Rows from block 5 of a small sound classifier, named by matrix and row number. Rows with one number belong to one channel. Each number is 128 + 32 x the weight over its row's rms, rounded and kept within 0 to 255. All counts start at 0.
After each channel's rows are labels from the 100 clips, of 14976, where the channel reaches its highest value: "strongest on" is what is common among them; "loudest" is the band of the loudest frequency at the time of the peak. Only what is clearly more common there than usual is listed. The data: single notes of musical instruments (NSynth). In brackets: how many of the 100, against the usual share in percent.
# convs0: first width-9 conv (model.blocks.5.convs.0.weight, 144x144x9, each kernel summed), inputs 0-143
# convs1: second width-9 conv (model.blocks.5.convs.1.weight, 144x144x9, transposed, each kernel summed), outputs 0-143

convs0.34 [125 115  90 141  68  89 105  92 139 130  92 111 104 142  98 127  98 133  55 108 129 102 103 109  98 154  87  93 172 164 106 123 119  63 130  87 124 124  96 127  94 114 101 166 219  84 131 137 200 125  71 114 108 109 133 175 110 110  98 112  94  37 185 131 121 141 167 107  93  84 129 102 123  90 123 120 106 120 140 141  67 134  93  94 126 118  71 123  84 166  92 110 175 106 120 125 145 146 102 137  79 120  86 178 139  71 136 114 104 132 131 108 126 110 116 139 127  30  85 136 114 121 115  71 120  98 136 135 151 102 163 141  77 124 126 173 122 100 130 153 137 166  50 118]
convs1.34 [117 160 126  95 138 128  88 190 137 108  91 148 130  96 179 185 135 138 165 139 111 104 164 124  91  93 162 110 113 188 143 148 162  91 161 104 176 156 147 118 158 131 145 126 149 129  90 132 160 141 111  99 133 108 128 133 112 149 179 161 184 144 131 198 116 104  92 154 113  74 161  96 138 207  80 188 146 134 131 136 118 151 151  85 103 143  80 147 118 111 142  71 148 116 144 177 126 164 126  81  99 151 134 143 132  72  96 125 122 151  88 146 131 156 130 118 201 214 111 213  63  90  92 118  97 201 150 125 143 132 125 164 144 158 139 104 103  80 109 138  94  85 122 160]
strongest on: guitar (74 vs 13.1); electronic (61 vs 36.4); octave 6 (28 vs 11.7)
loudest: 4000 to 8000 Hz (30 vs 2.4)

convs0.88 [134 142 146 162  83 128 118 119 109 114 101 130 107  77  82 157 113 110  97 149 137 102  82 120 112 125  82 143 117 157 153 128  67 100 155  92 150 120  89 149 102 127 107 117 161 132 146 155 154 139  80 100  83  92 125  90  77 145 142 115 139  74 135 135 106 110 129  92  83 154 103 106 123 101  84 142  70  70 165 147 110 142 130  81  63  70 112  86 138 159  53 101  61  61 131 145  86 136 103  58  96 123  58 125 157 141 106 102  74 110  87  80 154 118 100 115 173 150  65 141 112  79 100  92 131  80 115 151 114 147 149 122 148 108 147 144 158  81 140  76  80 167  91 100]
convs1.88 [106 135  90 152 186 143 101 151 130 138 126 123 156 171 107 216 111  91 172 131 162  92  96  94 112 146 147 165 111 173 101 124 147 223 156  78 172 152  72  97 107 101 165 167 139 137 101 146 147 104  59 116 153 157 129 104 105 149 121  63  76  66 106 135 134 103 153 101 167 185 144 101 121 151 127 150 165 178  90  83 106 129 130 102 175 182 105 121 102 105 184  83 144 119 102 135 111 138 131 164  67 143 201 147 112 150 155  94  96 119 118 153 115 147 106 133 166  82 118 164 127 163 131 144 140 177 110 160 134 145 135 166 139 162 144 137  90 133 102 114 150  98  52 109]
strongest on: pitch class F (91 vs 8.1); octave 3 (55 vs 17); note: F3 (55 vs 1.4); note: F4 (34 vs 1.5)
loudest: 250 to 500 Hz (36 vs 13.9)

convs0.59 [ 96 121 108 136  72 152 154 128 127  67 135 137 127 146 115 107 129 100  60 144 137  91 119 127 121 126  94  70 113 149 116 117  92  82 113 156  92  68 108 125  65 159 138 130 170 153 120 100 187 133  91 109  81 105  88 142 106  49  84  29 125  65 207 126  91 134 167  85 112 123 128 149 136  98  81  99 100 106 128 106 134 106 142 125 112  87 146  57 148 162  99 158 143  65 135 133 107 104 136  74 117  88 114 128 139 129  93  83  83 135 103 105 170 157 110 174 154 109 102 117 104 108 116  99 137  74 144 140 138 188 113  81 132 127 142 168 131  97 135  77 117 174  96 160]
convs1.59 [ 86 124 151 162 127 104 187  88 130 144 120  81 136 145  91  22 125 127 115  74 185 210  96 104 191 153 116 108 107 147 155 127 103 135 132 164 132 131 139 125 157  57 142 145 105 154 137 123 142 131 104  78 173 188  90 127 138 123 131 131  86 124 116 142 104 106  87 104 145 161 157 192 231 109 116 118 127 136  91 161  99 109 100 145 137 168 212 129 153 115 108 184 177 126 120 169 138  79 109 153 129 113 127  93 134 134 181 158  98 101 128 110  79 101 131 133 166 132 191 131 120 149 101 128 133 124 149 170 118  73 141 125 125 119 165 130  86 113 100 184 122  86 109 156]
strongest on: pitch class D (64 vs 8.4); octave 3 (47 vs 17); note: D3 (46 vs 1.3); guitar (36 vs 13.1)
loudest: 250 to 500 Hz (32 vs 13.9)

convs0.37 [ 75 100  96 120  76 114 164 157 127 115 107 135  98 148 102  85 150 106  39 146 148  87 129 119  83 130 132  86 125 126 113 110  88  64  91 156  93  92  88 118  50 148 163 122 165 144  99 108 154 124  97 114 109  74 103 125 147 122 122  52 114  51 172 157  87 124 158  56 114 129 100 151 132  96 117 138  96  62 107 123 121 110 148  94 100 125 150 119 140 134 152 133  92  98 156 147 115 113 134  49 103  76 132 135 128 109  84  58 119 130  92 136 151 132 142 153 123 111 109  92 108 116  95 107 130  93 158 119 144 149 129  68 110 122 124 151 106 105 115  15 101 139  83 165]
convs1.37 [ 65 114 130 119 114  82 173  97  84 165 110 129 143 113 106  74 144  92 149 102 169 188 128 102 179 128  85 119 133 134 124 133  65 184 128 168 101  95 111 112 200  70 124 137 141 137 141 158 121 135 130  93 140 236  96 125 154 117 122 105 127 119 121 157 104  63  69  66 155 154 159 186 182 133 179 141 120 122 103 137 122  98 116  99 129 126 190 112 147  96  98 122 162 124 145 182 140 117 119 169 103 127 150  96 152  98 181 127 116  77 125  87 124 110 165 148 153 143 185 131 135 137 116 145 140  53 171 154 140  86 127 104 161  88 141 116  82  95 102 182 139  95  96 134]
strongest on: pitch class C# (90 vs 8.3); octave 3 (69 vs 17); note: C#3 (67 vs 1.4)
loudest: 250 to 500 Hz (42 vs 13.9)

convs0.123 [103 129  93 117  97 128 140 156 117 129  85 118  88 137  81  97 177 118  83 127 133 107 140 108  68 131 128  78 149 121 107 135 125  26 136 132 120 136 100 132  51 163 148 130 138 118  94 147 164 131  85 140  93 108 103 140 136 129 141  47  95  80 135 108  68 122 126  37 125 124  72 151 113 105 129 136  71  54 128 131  80  92 175  96 120 127 121 110 148 128 131 124  93  70 159 143 113 123 122  58  94  77 130 122 139  98  65  57  99 123  90 143 135 117 137 146 130 107  77 102 120 134 124  38 136 119 108 125 126 121 117  64 106 130 110 127 134 116 131  53 136 104  87 136]
convs1.123 [ 78 131 121 102 115  74 138 135  70 162 121 137 124  90 106 157 148  93 195 119 107 203 151 136 139  69 114 130 117 138  84 156  98 169 118 137 138 133 117  93 182  87 122 128 154 144 110 181  84 133 132  99  57 145 126 136 141 109 121 122 133 167 132 160  55  75  55  80 153 121 165 155 140 121 188 143 118  98 110  94 112 125 122  51  94 110 149 139 124  88 113  99 153  92 123 147 149 154  95 163  91 160 136  65 141  60 174 132 135 114 134  94 181 127 161 104 155 195 161 166  81 120  89 140 103  62 144 163 158 129 179 147 145  84 122 131 111 143 101 163 104  88 118 128]
strongest on: octave 3 (97 vs 17); pitch class C# (79 vs 8.3); note: C#3 (76 vs 1.4)
loudest: 250 to 500 Hz (34 vs 13.9)

convs0.103 [154 105 131 117  66 121 147  88 115  99 134 124 101 132 132 112  75 104  65  66 117 111 107 108 134 166  77 139 160 149 116 113 104  73 158 120 165 113  61 127 111  88 119 138 181 114 112  72 153 108  62  98 129 115  76 109  96 125  63 104 107  43 185 158 117  96 132  96  62  96 122 127  99 142 104 137  72 128  69 124  64 150  76 109  95 110 101  88 118 127  95 113 137 146  70 129 150 120 108  85 100 137  85 101 124 103 105 150  81 105  81 106  81 125 110 119 129  83 132 136 117  99 110 124  62 127  81 137 131  82 153 124 113  93  98 170 112 100  80 108 110 149  70 113]
convs1.103 [157 158 129 147 154  99 109 172 142 150 152 152 105 107 139 138 125 125 139 146  69 126 124 124 107 114 126 123 119 142 115 166 170 144 145  93 155 151 106  77 125  77 130 209 163 111 132 126 132 140  78  82  93 158 130 151 100 154 174  89 153 118  91 145  98 136  94 126 180  85 160 108  49 111 148 192 123 100 202 120 116 163 105  94 155 141  81  95 112 129 157 113 125 110  76 119 113 187 141 138  97 157 137  63 165  80 123 104  96 124 147 155 146 104 126 128 149 220 134 171  79 104 157 138 127 146  62 134 153 210 102 199 106 115  70 121 192 123 123 100 146  91 109 142]
strongest on: pitch class A# (53 vs 8.7); pitch class A (35 vs 8.7); octave 7 (32 vs 7.9); note: A#7 (27 vs 0.7)
loudest: 2000 to 4000 Hz (46 vs 8.2)

convs0.40 [125 118  66 111  76  68 146 130 107  79 166 122 127 152  65 100 151 117  75 139  90  91 140 173  73 165 119  81 156 130 128 126  69  87 148 142  63  64  95 133  70 150 158 148 177 111 111 100 158 126 121 108 126  96 112 113 137 124  98  44  87  65 188  87 145 108 143  70 135  85 123 163 125 113 144 107 140  62 103 135 120 144 145 125 140 121 134 143 137 152 177 146 107  70 153 157 132 131 139  54 118  94 185  75 141 112 125  73  85 134 139 138 153 160 154 150 125 100  82 111 112 143 107  87 139 105 116 145 143  94 126  81 100 139  90 159  86  98 141  84 108 124  96 108]
convs1.40 [117 142 158 114 139  49 105  98 112 166 149 147 120 131  95 128 163 127 143 118 106 105 100 146 181 108 106 140 100 140 127 128 133 166 121 131  59 102  99  99  87  82  99 108 141 163 101 158 110 184 145 123 117 172 138 118 149 118 160  69 205 138 106  70 117  78 116 122 128  92 142 130 139  90 187  92  94 102  86 136 110  90 136 121 102  67  95 150  87  83  60 176 158 139 135 181 122 134 132 116 134  96 158 124 173 141 135 109 131 118 213 104 150  89 162 126 151 191  73 110 194 121 129 106 111  95 125 208  69 159 137 120 168  95 135 153 130  77  89 123 127  90 104  90]
strongest on: pitch class C# (90 vs 8.3); octave 3 (72 vs 17); note: C#3 (68 vs 1.4)
loudest: 250 to 500 Hz (46 vs 13.9)

convs0.83 [115  89  75 127  75 150 143 138 110 129 141 140  84 140 100  98 126 134  70 150 137  87  84 110 128 121 136 125  96  79 121 109  73  48  93 145 136  97  87 118  66 160 159 106 149 151  68  78 140  94  84 119  94  98  74 140 155 140 123  66 112  29 169 156  64 126 158  52 117 122  71 148 131 137 106 153 112 101  79  99 116  69 142 160  67 140 150 113 113 111 145 139 118  84 153 140 140  55 128  89 125 103 136 109 146 115  87  80 137 132 121 129 156 141 122 157 113 121  91  49 114 130 112  82  78  89 145 129 118 134 121  96 126 118 153 138 105 137 104  99  92 121  79 137]
convs1.83 [146  93 137 127 124 122 190 113 124 121 161 149  86 130  85  49 142 100 144 119 133 225 110 138 104 154 100 122 146  97 108 118  91 111 122 179 155 172 145 129 183 102  98 136 109 112 206 159 125  73 108 102 136 140  84 135 136 144  79 135  92  98 125 172 104 119 122  79 135 153 113 161 146  59 177 194 139 104 162 108 118 135  75 149 162 151 175 105 114 130 103 119 121  74 147 153 152 119  81 175 121 169  57  44 138 105 144 152  88 123  83  94 114  88 132 101 124  88 186 104 111 131 126 175 170  86 110 183 155 139 150 118 115 143 124  70 149 138 118 140 149 162 117 118]
strongest on: pitch class C# (81 vs 8.3); octave 3 (81 vs 17); note: C#3 (73 vs 1.4)
loudest: 250 to 500 Hz (51 vs 13.9)

convs0.71 [151 141 105 120  88 140 158 139  50 165 167 118 112 154  86 124 159 109  58 160 106 127 101 123 124 134 155 135 140 141 150 157  87  55 178 145 180 117  91 146 103 149 152 171 185 136 116 104 144 114 115 117  96 118  90  97 165 168 162 106 107 116 181 191 130 119 140 105 122  92 110 165 135 181 146 180 134  85  69 131  66 151 108 185 125 136 106 133 113 142 172 171 153  53 178 132 148 160 163  79 139 145 158  85 154 130 101  85 117 133 144 163 147 189 156 150 144 130  72 169 149 121 107  92 108  95 104 170 162  73  76 126 155 142 133 154  63 139 113 102 105 113 104 100]
convs1.71 [119 133 184  97 152  92  94 125 137 118 141 160  90 125  65 108 122  63 121 125  75 137  93 133 165 157 106  93 117  84 105 177  85 156 131 113 124  94 108  80 122 123  82 106 140 153 128 138 121 119  80 107 159 105 123 120 137 138 123  84 142 104 152 117 180 148 121 115 146  61  74 114  95  78 135 167 135 149 176 118 121 103 113 137 104  81  84 181  83 137  92 124 142 128 144 118 151 130 116 137 123 117  96  73 154  99 141 143 116 104 162 129 163 139 121 144 134 159  69 101  88  83  94  37 171 119  79 130 134 205 166 174 150 109  93 179 207 149 141  94  86 161 116  42]
strongest on: pitch class C (80 vs 9.1); octave 7 (47 vs 7.9); note: C7 (44 vs 1)
loudest: 2000 to 4000 Hz (59 vs 8.2)

convs0.26 [133  81 145  72  85 136 154 125 114  86 168 112 110 168 136 124  64 101  99 108 117 110 142 131 142 170 103 121 134 121 141 114  54 109 109 144  62  65 130 121 134 134 126 177 188 108  77  79 141  94  81 111 115  95 112 121 105  56  38  94  97  41 226 139 132  88 160 103 141 126 125 148 114 103  73 113 112 113  87  87 136 117  91 132 102 100 132 107 120  72 129 152 144 153  96  84 143 109 113 130 159 112 119 162 172 141  97 139  82  92 130 108 141 168 114 138  86 104 138 141  76 149 130 140  67  98 120 109 157 121 127 106 119 129 120 179 100 115  88  83 111 133  73 152]
convs1.26 [148  76 108 122 125 155 174 112 116 172 168 114 136 120 204  34 143 141 115 142 123  76 132 129 112  84 105 153 122 137 154  57 124 162 111 172  84 115 124 132 143  63 160 156 115 130 159 120 151 126 103 123  90 145 142 149 120 100 182 120 134 119  97 109  95 130 132 111 115 123 151 200 154  88 168  76 103 134 154 156  97 135  96 160 166 148 181 135 153 156 129 177 128  66  86 136 128 125 157 114 123 139 157 172 169 125 148  61 108 119 149  90 139  47 115 102 121 139 204 121 215 130 134 187 175 125 139 166  56 112 155 114 134  79 121 144 118  91 111 110 161 107 110 140]
strongest on: guitar (59 vs 13.1); octave 6 (33 vs 11.7); pitch class A# (28 vs 8.7)
loudest: 4000 to 8000 Hz (30 vs 2.4); 2000 to 4000 Hz (26 vs 8.2)

convs0.95 [152 161  74 132  90 154 156 101 125 170  91 136 122  84  74  80 147 122  62 161 165  84  96  82  77 111  90  68  99 154  95 146  87  95 166 144 177 126 104 151 121 138 108 117 142 152 152 101 141 141 100 115 105 134  91  87  74 115 148  75 149 106 107 168 106 110 121  87 100 130  88 142 127 116  64 143  78  78 134 102 126 171 126 151  91  90 172  68 158 145  67 108 125 108 117 133 158 141 163  73 112 129 142 101 107 118 116  77  73 126  90 116 170  96  96 101 188 141 165 156 138 110 115  91 135 102 125 146  95 191 117 128 168  86 116 117 153 130 152  69  98 183  92 174]
convs1.95 [108 104 115 152 200 145 116 164 101 111 129 121 173 161 131 180  80  95 123 107 139 118 121 111 119 170 159 127 120 139 144 118  99 229 130 149 187 118  60 136 131 108 208  91 138 150 118 132 180  97  49 119 141 122 131  92  93 103 139  80  78  44 135 141 178 102 117  61 184 154  95 139 132 131 112 167 124 180 130 152  39  86 157 132 180 142 138 114 159 161 164  84 150 126  84 125 133 118 119 142 104 131 151 144 134  74 146 150 130 109 113 135 112 146 100 145 162 110 130 138  84 160 104 115 129 114 157 125 137  96 188 144 123 133 100 112 123 143 105  99 116  90  45 129]
strongest on: pitch class A (98 vs 8.7); octave 5 (54 vs 16.2); note: A5 (53 vs 1.2); note: A6 (27 vs 0.9)
loudest: 500 to 1000 Hz (37 vs 11.3); 1000 to 2000 Hz (31 vs 11.9)

convs0.139 [ 95 160 125  69 113  24 122 126 145  89 175 174 127 139 105 126  64 163 133  52 128  96 151 154 105 154 120 102 115 133 134 176 130 102 173 126 150 103 100 156 160  90  91 160 101 115 149 127 105 137 119 155 174 103 144  77  79 124  78 117 141 100 140 166 147  71 106 139 122 160 124 144 103 167  86 129 150  96 106 158 101 161 105 125 153 114 153 144 151  89 113 160  43 155 108  80 111 148 102 109 164 162  88 106 109 122 137 117  72  77 143 140  62 166 134  49 149  96 144 159 172 169 168 120 141 135  63 160 152  96 111 162 122 133  65  91 134 132 134  98 155 143 118 152]
convs1.139 [120 120 132 165 172 161 139  75 150  48 115  87 130 136  92 103  44 125 112  93 141 132 101 128 148 160  89 146 135  75 136 117 126 118 104 138 161  86  90 151  88 154 120  66 102 103 147 129 145  96 144 153 162 124 118 109 126 132  38 147  80 124 180 103 225 106 105 155 135 157  55 115 138 103 145 152 148 155 117 159 107  69 186 170 122 114 151 143 133 125 101 118 127 139 151  90 203  70  82 125 136  89  77 144 113 103  96 157  77 123 130 126 100 135 123 165 102  50  90  98 128 136 138 114 124  94 166  93 141 121 135 118 117 117 158 158 151 197 121 108 130 182 111 126]
strongest on: pitch class A (95 vs 8.7); octave 5 (76 vs 16.2); note: A5 (72 vs 1.2)
loudest: 500 to 1000 Hz (48 vs 11.3); 1000 to 2000 Hz (32 vs 11.9)

convs0.100 [118 109 154  87 103 160 134 146 151 110  71 122 105 189 136 125  83 112  75 118 152 123 146 121 129 182 130 113 174 158 135 121  79  93 135  97  87  95 163 104  77 160 140 172 230  72 124 129 160 125 138 142  91 134 172 105 117  84 117 102  95  58 222  93 101 102 181  87  81 116 128 108  88 107 100 161  86 101 180 138  98 106 132 116 131 103 101  92  72 170  67 140 157 147 168 130 108 161  96 161 149 101 119 180 198 131 117 128 120  92 110 133 101 167 138  84 113 104  74 138 117 151 117 126 148 107 108 102 175 139 136 122 143 126 118 170 141  87 101 105 127 151  90 154]
convs1.100 [109  96  53 129 139 155  98 134 148 127  70 132  89  31 179 110 174  87 110 147 150  77 168 118 128  71 116 195  84 126  65  83 156 141  93  98  99 118 119 186 129 123 122 145 122 161 135 187 101 123 112 121 101 103 130 183 125 100 132 118 133 155 128 104 116 156 110 152 151 151 175  86 109 165  99  92 148 145 106  59 131 105 113 121  88 142 119 147 115 108 168 104 156 101 159  95 128 137 140 143  95 135 141 172 102 147 116  65 129 192 119 142 196 127  72 102 107 125 132 133 138  74  92 183 127 179 119  70 111 136 185 113 108 138 126 155  78  94 169 170  99 118 116  91]
strongest on: guitar (49 vs 13.1); pitch class D# (44 vs 8.3); note: D#3 (31 vs 1.2)
loudest: 4000 to 8000 Hz (28 vs 2.4)

convs0.125 [ 93 113 103 101  73 107 158 128  75 113 106 106  48 162 104  96 140 108  91 137 128 105 160  77  96 136 143  94 139 104 151 149 140  41 141 117 133 114 100 147 127 168 140 129 148 112  65 108 130 103  71 129  96 113  90 113 152 155 125  72  73  77 144 168  75 117 128  90 123 116  79 156 149  95 140 172  69  76  82 142  83 140 101  89 133 118 130 128 134 116 158 107  91  78 183 151 114 121 130  69  57  84 112 116 143  93  57 105 138 135  93 144 126 116 131 133 111  93  92 146 162 138 156  67 106 111 119 115 125 133 135  94  87 101 100 122  74  80  95  56 142  98  88 126]
convs1.125 [ 63 132 151  73 144  88 132 110 135 162 121 124  91 116 117 131 146  68 195 126 101 160 134 118 149 152 100  99 128  58  81 181  81 161 124 157  99 126 132  86 198 113  93  94 122 142 173 155  84 102  79 130 107 144 112 152 135 132 133  72 150  87 160 150 118  98  90  13 162 127 103 163 112 124 172 168 127 118 148 122 123  93 126  54 108  81 154 169 125 115 104  97 145 138 156 106 119 139 113 152  92 117 141  97 163  76 132 119  91  99 128  81 210 141 140 116 112 152 139 137  81  94  85 132 127 110 149 125 171 164 149 155 164  98  94 145 188 141 111 162  99 175 103 125]
strongest on: pitch class C# (94 vs 8.3); octave 4 (51 vs 17.2); note: C#4 (50 vs 1.5)
loudest: 250 to 500 Hz (52 vs 13.9)

convs0.89 [128 114 130 149  94 143 131 162  93 161 135 105  85 166 136 137 151  79  71 149  99 135 117 108 140 135 131 112 173 109 117 117  82  80 121 152 147 124 163 148  85 163 142 106 209 112  67  93 200  89 119 104 130 107 137 155 151 154 109  94  96  52 170 147  82 159 183  86 136  95 104 151 136 142 120 149  93 134  80  73 100  89 143 170  88 153  90 153 120 142 170 161 158  55 160 124 166 104 133 115 155  64 126 144 177 110  92 128 108 144 155 160 157 182 131 163 109 136  70 114  86 119 106  95 103  88 141 137 165 126 136 104 160 117 167 155  34 115 115 118  95 104  92  96]
convs1.89 [133 121 158 128 129 167 130 118 187  67 138 122  77 123 164 107 122 114 139  92  74  85 121 122 129 152 115 135 104  62 159 107 137 136 100 175 134 103 140 130 118 154  96  88 132 155 162 110  97 112 100 116 192  99 131 145 146 152 106  88 120 116 154 108 184 153 107 113 140  63  70 154 135  79 138 169 103 148 201 156 138  94 155 204 135  75 120 168 141 145  75 140 120 128 158 147 188  72  92 114 148  78  83 168 132  75 126 106 134 127 136 114 129 103 137 145  74  98 104 133 139 121  91  94 211 163 183 137 107 132 171 136 127  83 125 152 209 133 138 113 103 191 121  78]
strongest on: pitch class C (65 vs 9.1); guitar (48 vs 13.1); octave 8 (32 vs 0.6); note: C8 (32 vs 0.6)
loudest: 4000 to 8000 Hz (49 vs 2.4)

convs0.94 [ 91 146 121  95  75 121 130 143  79 103 103 133  52 157 130 127 134 104 128 140 120 117 130  81 109 136 133 119 189 116 142 159 101  41 150 100  86  98 132 153  93 132 160 137 144 103 107  77 149 172  75 111 106  96 104  95 165 135 102  78  81  44 141 100 121 122 159  59 104 115 101 143 145  73 134 140 150  78  67 122  88 121 105  62 127 158 140 130 129 136 190 127 104  85 161 141 119 122 130  72 152  63 119 129 154 148  72  95  82 138 156 117 135 111 172 157  81 110  92  88 106 123  99 120  85 105 129  89 118 138 128  83  81 162  95 144  56 105 100 120  98 100  95 111]
convs1.94 [ 90 124 129  95 169 119 109  67 135 136 127 100 100 138 132 153 139 103 159 113 127 111  98 138 136 115  64 146  97  82 117 123  91 128  96 128  65 106 118 141 142 162  68  94 138 139 136 166  71 137  98 161  73 138 130 142 158 132  96 100 118 115 114  76 136 136 133  57 130 109 117 142 124 136 159 133 104 105 138 130 133  66 122  77  97   3 113 144  99 117  48 136 133 100 180 127 144 109 106 143 148 100 115  98 160 133  87 119 106 137 161 101 194 154 161 122  61 129 107  61 198 121 156 135 145  61 124  95 147 177 151 126 150  98 130 134 186 176 149 134 136 189  95  85]
strongest on: pitch class G# (87 vs 8.2); octave 3 (65 vs 17); note: G#3 (65 vs 1.4)
loudest: 250 to 500 Hz (32 vs 13.9)

convs0.76 [104 118 136 159  75 141 122 155  73 127  73 127  49 134  89 136 147 112 114 123 158  85 146  92 143  82 128 144 145  85 150 136 145  63  96  88 148 132 102 115  97 152 132 131 112 122  57 146 150 103  54 138 103 123  64 141 150 160 152  93 118  56  92  98 106 142 131  81 116 141 132 122 124 114 121 127  45 103 135 156  71  57 149  74  92 162 132 113 119 118 144 100 109  55 144 123 133  76 124  88 105  96 116  93 174 138  52 100 107 137 117 117 135  81 113 134 123 143  74  78  99 128 121  95 122 118 128 118  47 132 102  75 149 106 140 135 110 119 144  81 120  99  77  87]
convs1.76 [111 136  97 163 124 117 119 121 147 121 131 150  78 139  65 219 140  98 230 117 100 197 114 134 119 162 108 149 152  94  56 144 102 148 125 134 174 145 122 120 162 112  93 113 126 136 166 156 104  81 103 142 119 132  83 101 146 179  65 112  70  82 175 114 112  84 127  95 167 155 133 131 137 109 186 196 178 120 119  82 106 105 150 100 146 138 112 118 105  88 120  57 120 132 149 157 148 136  73 116 105 152 117  77  98  94 138 152  97 118  91  82 141 130 138 113 141 117 134 135 108 140 104 124 140  97 123 168 224 169 170 156 102 148 143 125 131 160  89 143 117 146 121  65]
strongest on: pitch class F (99 vs 8.1); octave 3 (71 vs 17); note: F3 (71 vs 1.4)
loudest: 250 to 500 Hz (36 vs 13.9)

convs0.61 [ 97 119  78 100  68 120 151 130  67 127  90 108  59 107 107 126 145  87  85 122 145 125 100  81 130 123 121 106 149 132 130 127 100  54 148 116 176 135  82 116 118 150 138 138 152 123  79  61 135  99  24 127  80  62  86 117 155 130 108  65  80  75 154 165 107 123 137  68  93 128 110 147 127  94 100 154  83  90  79 112  85 151 133  90  89 130 120 134 141 137 150 113  75  47 156 141 108 131 112  62  76 114 112 122 145 120  88  94  91 117  97 117 117 117 114 134 137 118 104 131 130 100 107  68  90 112 110 114 112 133 106 130  88  98 106 135  97  94  92  82 114 113  63 125]
convs1.61 [101 151 147 107 141 117 137 120 102 125 137 145 112 140 106 234 118  91 165 141 117 190 113 129 112 169  61 144 125  99 129 188 122 142 181 124 178 134  99  64 109 112 104 109 149 154 121 163 138 102  79 143 128 161 143 112 140 199  84 101  95 138 129 166 179 100  90 113 133 134  41 128 103 135 158 232 109 157 165 125 164 100 143  82 151 103  95 105 125 124 104  80 102 144 120 140 159 147  80 132 124 129 122  69 166 107  92 145 116 117 152 111 142 140 143 114 163 119  62 152  45 148 138  93 126 164 145  99 157 179 135 209 133 113 129 138 176 137 136  93 133 138 125 105]
strongest on: pitch class A (79 vs 8.7); octave 6 (48 vs 11.7); note: A6 (37 vs 0.9); octave 7 (29 vs 7.9)
loudest: 1000 to 2000 Hz (47 vs 11.9); 2000 to 4000 Hz (27 vs 8.2)

convs0.2 [125 125  90  87  83  79 143 137 113  97 165 118 116 174  88 100 140 118  78 146 112  93 160 174  66 192 164 115 153 116 145 145  82  41 137 140  80  70  97 147  53 131 177 125 164 121 120 114 130 131 115 108 137  73 136 109 175 148 116  89  93  80 194 108 114  94 136  93 112  81  91 160 138 130 155 140 158  53 105 140  91 127 120 139 152 149 105 165 114 152 190 145 108 133 170 152 126 129 146  39 141 109 178  98 139 125 100  72 118 145 141 152 148 172 178 152  97  93  81  91 125 163 113  99 127 101  98 148 147  90 117  90  93 155  91 144 115 118 112 120  94 104 104 139]
convs1.2 [106 114 159  99 143  61 118  96 107 190 150 143 133 122 117 104 169 105 145 134  90 104 128 153 183  92 100 128 108 104 125 114 118 186  98 130  29 100  99 111 117 107  95 112 143 137 132 147  99 146 111 116  94 159 139 125 143 104 162  65 204 120 102  66  89 113 120  87 152  85 130 143 122  97 182  83 108 131 109 115 112  92 110  99  89  62 115 149  82 104  60 166 164 112 139 139 113 123 154 141 118  94 154 114 170 133 140 101 134 121 184 100 199  99 163 115 106 191  99  83 200  87 125 111 125  85 126 179  73 165 148 108 173  91 108 149 158  89 111 131 129 119 102  91]
strongest on: pitch class C# (100 vs 8.3); octave 4 (64 vs 17.2); note: C#4 (64 vs 1.5); note: C#3 (31 vs 1.4)
loudest: 250 to 500 Hz (65 vs 13.9)

convs0.136 [118 114 142 145  88 153 127 177  77 124  98 107  74 188 100 135 136 111  68 151 159  92 129 107 159 122 134 124 147 129 158 145 116  32 109  98 112  76  85 127  69 170 166 157 185 131  74 136 159  98  84  98  88 134 100 127 160 165 160 103 106 111 173  96 133 152 155  93  93 139 164 123 138 109 110 164  48 107 139 156  92  83 134 111 138 118 109  94 113 156 156 127 154  42 185 134 147 129 156 109 133 116 140  93 187 150  75  92 128 120 119 120 159 128 119 158 110 139  27 101 128 140 125 110 127  76 104 133  96 135 118  74 177 110 156 179 113 129 120  82 125 100 106 103]
convs1.136 [ 93 144 129 157 119 107 122  94 152  97 108  85  60 127  57 154 112 110 129  70 121 161  97 109 170 170 104 137 125  56  70 154 123 138 100 114 147 103 127 108 110 131  65  91 122 132 169 136  95 126 114  92 186 102  68 132 168 157  35 107  95 116 164  85 160 140  98 118 157 147 107 134 139  79 134 134 173 122 136  82 103  87 126 132 105 101 104 169 122  87 102 134 132 150 179 147 163  61  82 133 145  90 105  76  86 139 152 157 123 118 142 117 132 134 107 125 109 101  72  76 138 121 101  99 144 111 108 156 174 167 163 144 114 124 160 143 134 173 124 158  95 156 125  18]
strongest on: octave 3 (82 vs 17); pitch class C# (70 vs 8.3); note: C#3 (65 vs 1.4); pitch class: C (26 vs 9.1)
loudest: 250 to 500 Hz (50 vs 13.9)

convs0.112 [122  98 109  97  75 113 155 132 137  79 167 132 134 140  89  92 107 119  96 123 131  86 156 152  77 152 102  69  99 128 107 114  79  70 122 152 110  78 113 133  73 114 104 123 148 136 125  89 157 123 106 127 121  66 150  71  77  52  61  39 114  31 174 109  96 116 138  69 122 126  85 144 122 117  97  77 121  73 126 108 130 119 150 143 113  89 145 113 140 145  88 148  87 122  97 147 113 114 107  72 137  95 116 138 125 121 114  56  44 143 109 133 141 163 132 118 148 100 114 100  95 135 115  95 135 102 130 147 151 157 108  83 121 122 117 132 146 105 146  68  96 154  95 189]
convs1.112 [151  56 117 151 155 141 162 121 117 118 142 115 146  87 135  43 104  81 126 108 158 148 148 169 104  83 162 144 107 133 154  71  90 126  99 163 165 133  79 146 146  99 198 133  90 162 125 175 115 124 131  99 120 146 144 124 109  57 123 126  98 122 126 131 115 118  86  85 140 165 137 193 152  64 160 101  96 168  58 129 139  93 132 172 128 201 169  93 118 135 147 164 151  94 119 115 166 125  95 197 141 143 109 155 121 130 160 119  96 143 127  93 113  64 120 111 162 127 157 117  78  87  72 148 109  96 110 180  85  74 145 120 105 110 115 154  69 130  88 160 136  74  96 142]
strongest on: octave 3 (74 vs 17); pitch class D# (65 vs 8.3); note: D#3 (63 vs 1.2); pitch class: F# (25 vs 7.7)
loudest: 250 to 500 Hz (33 vs 13.9)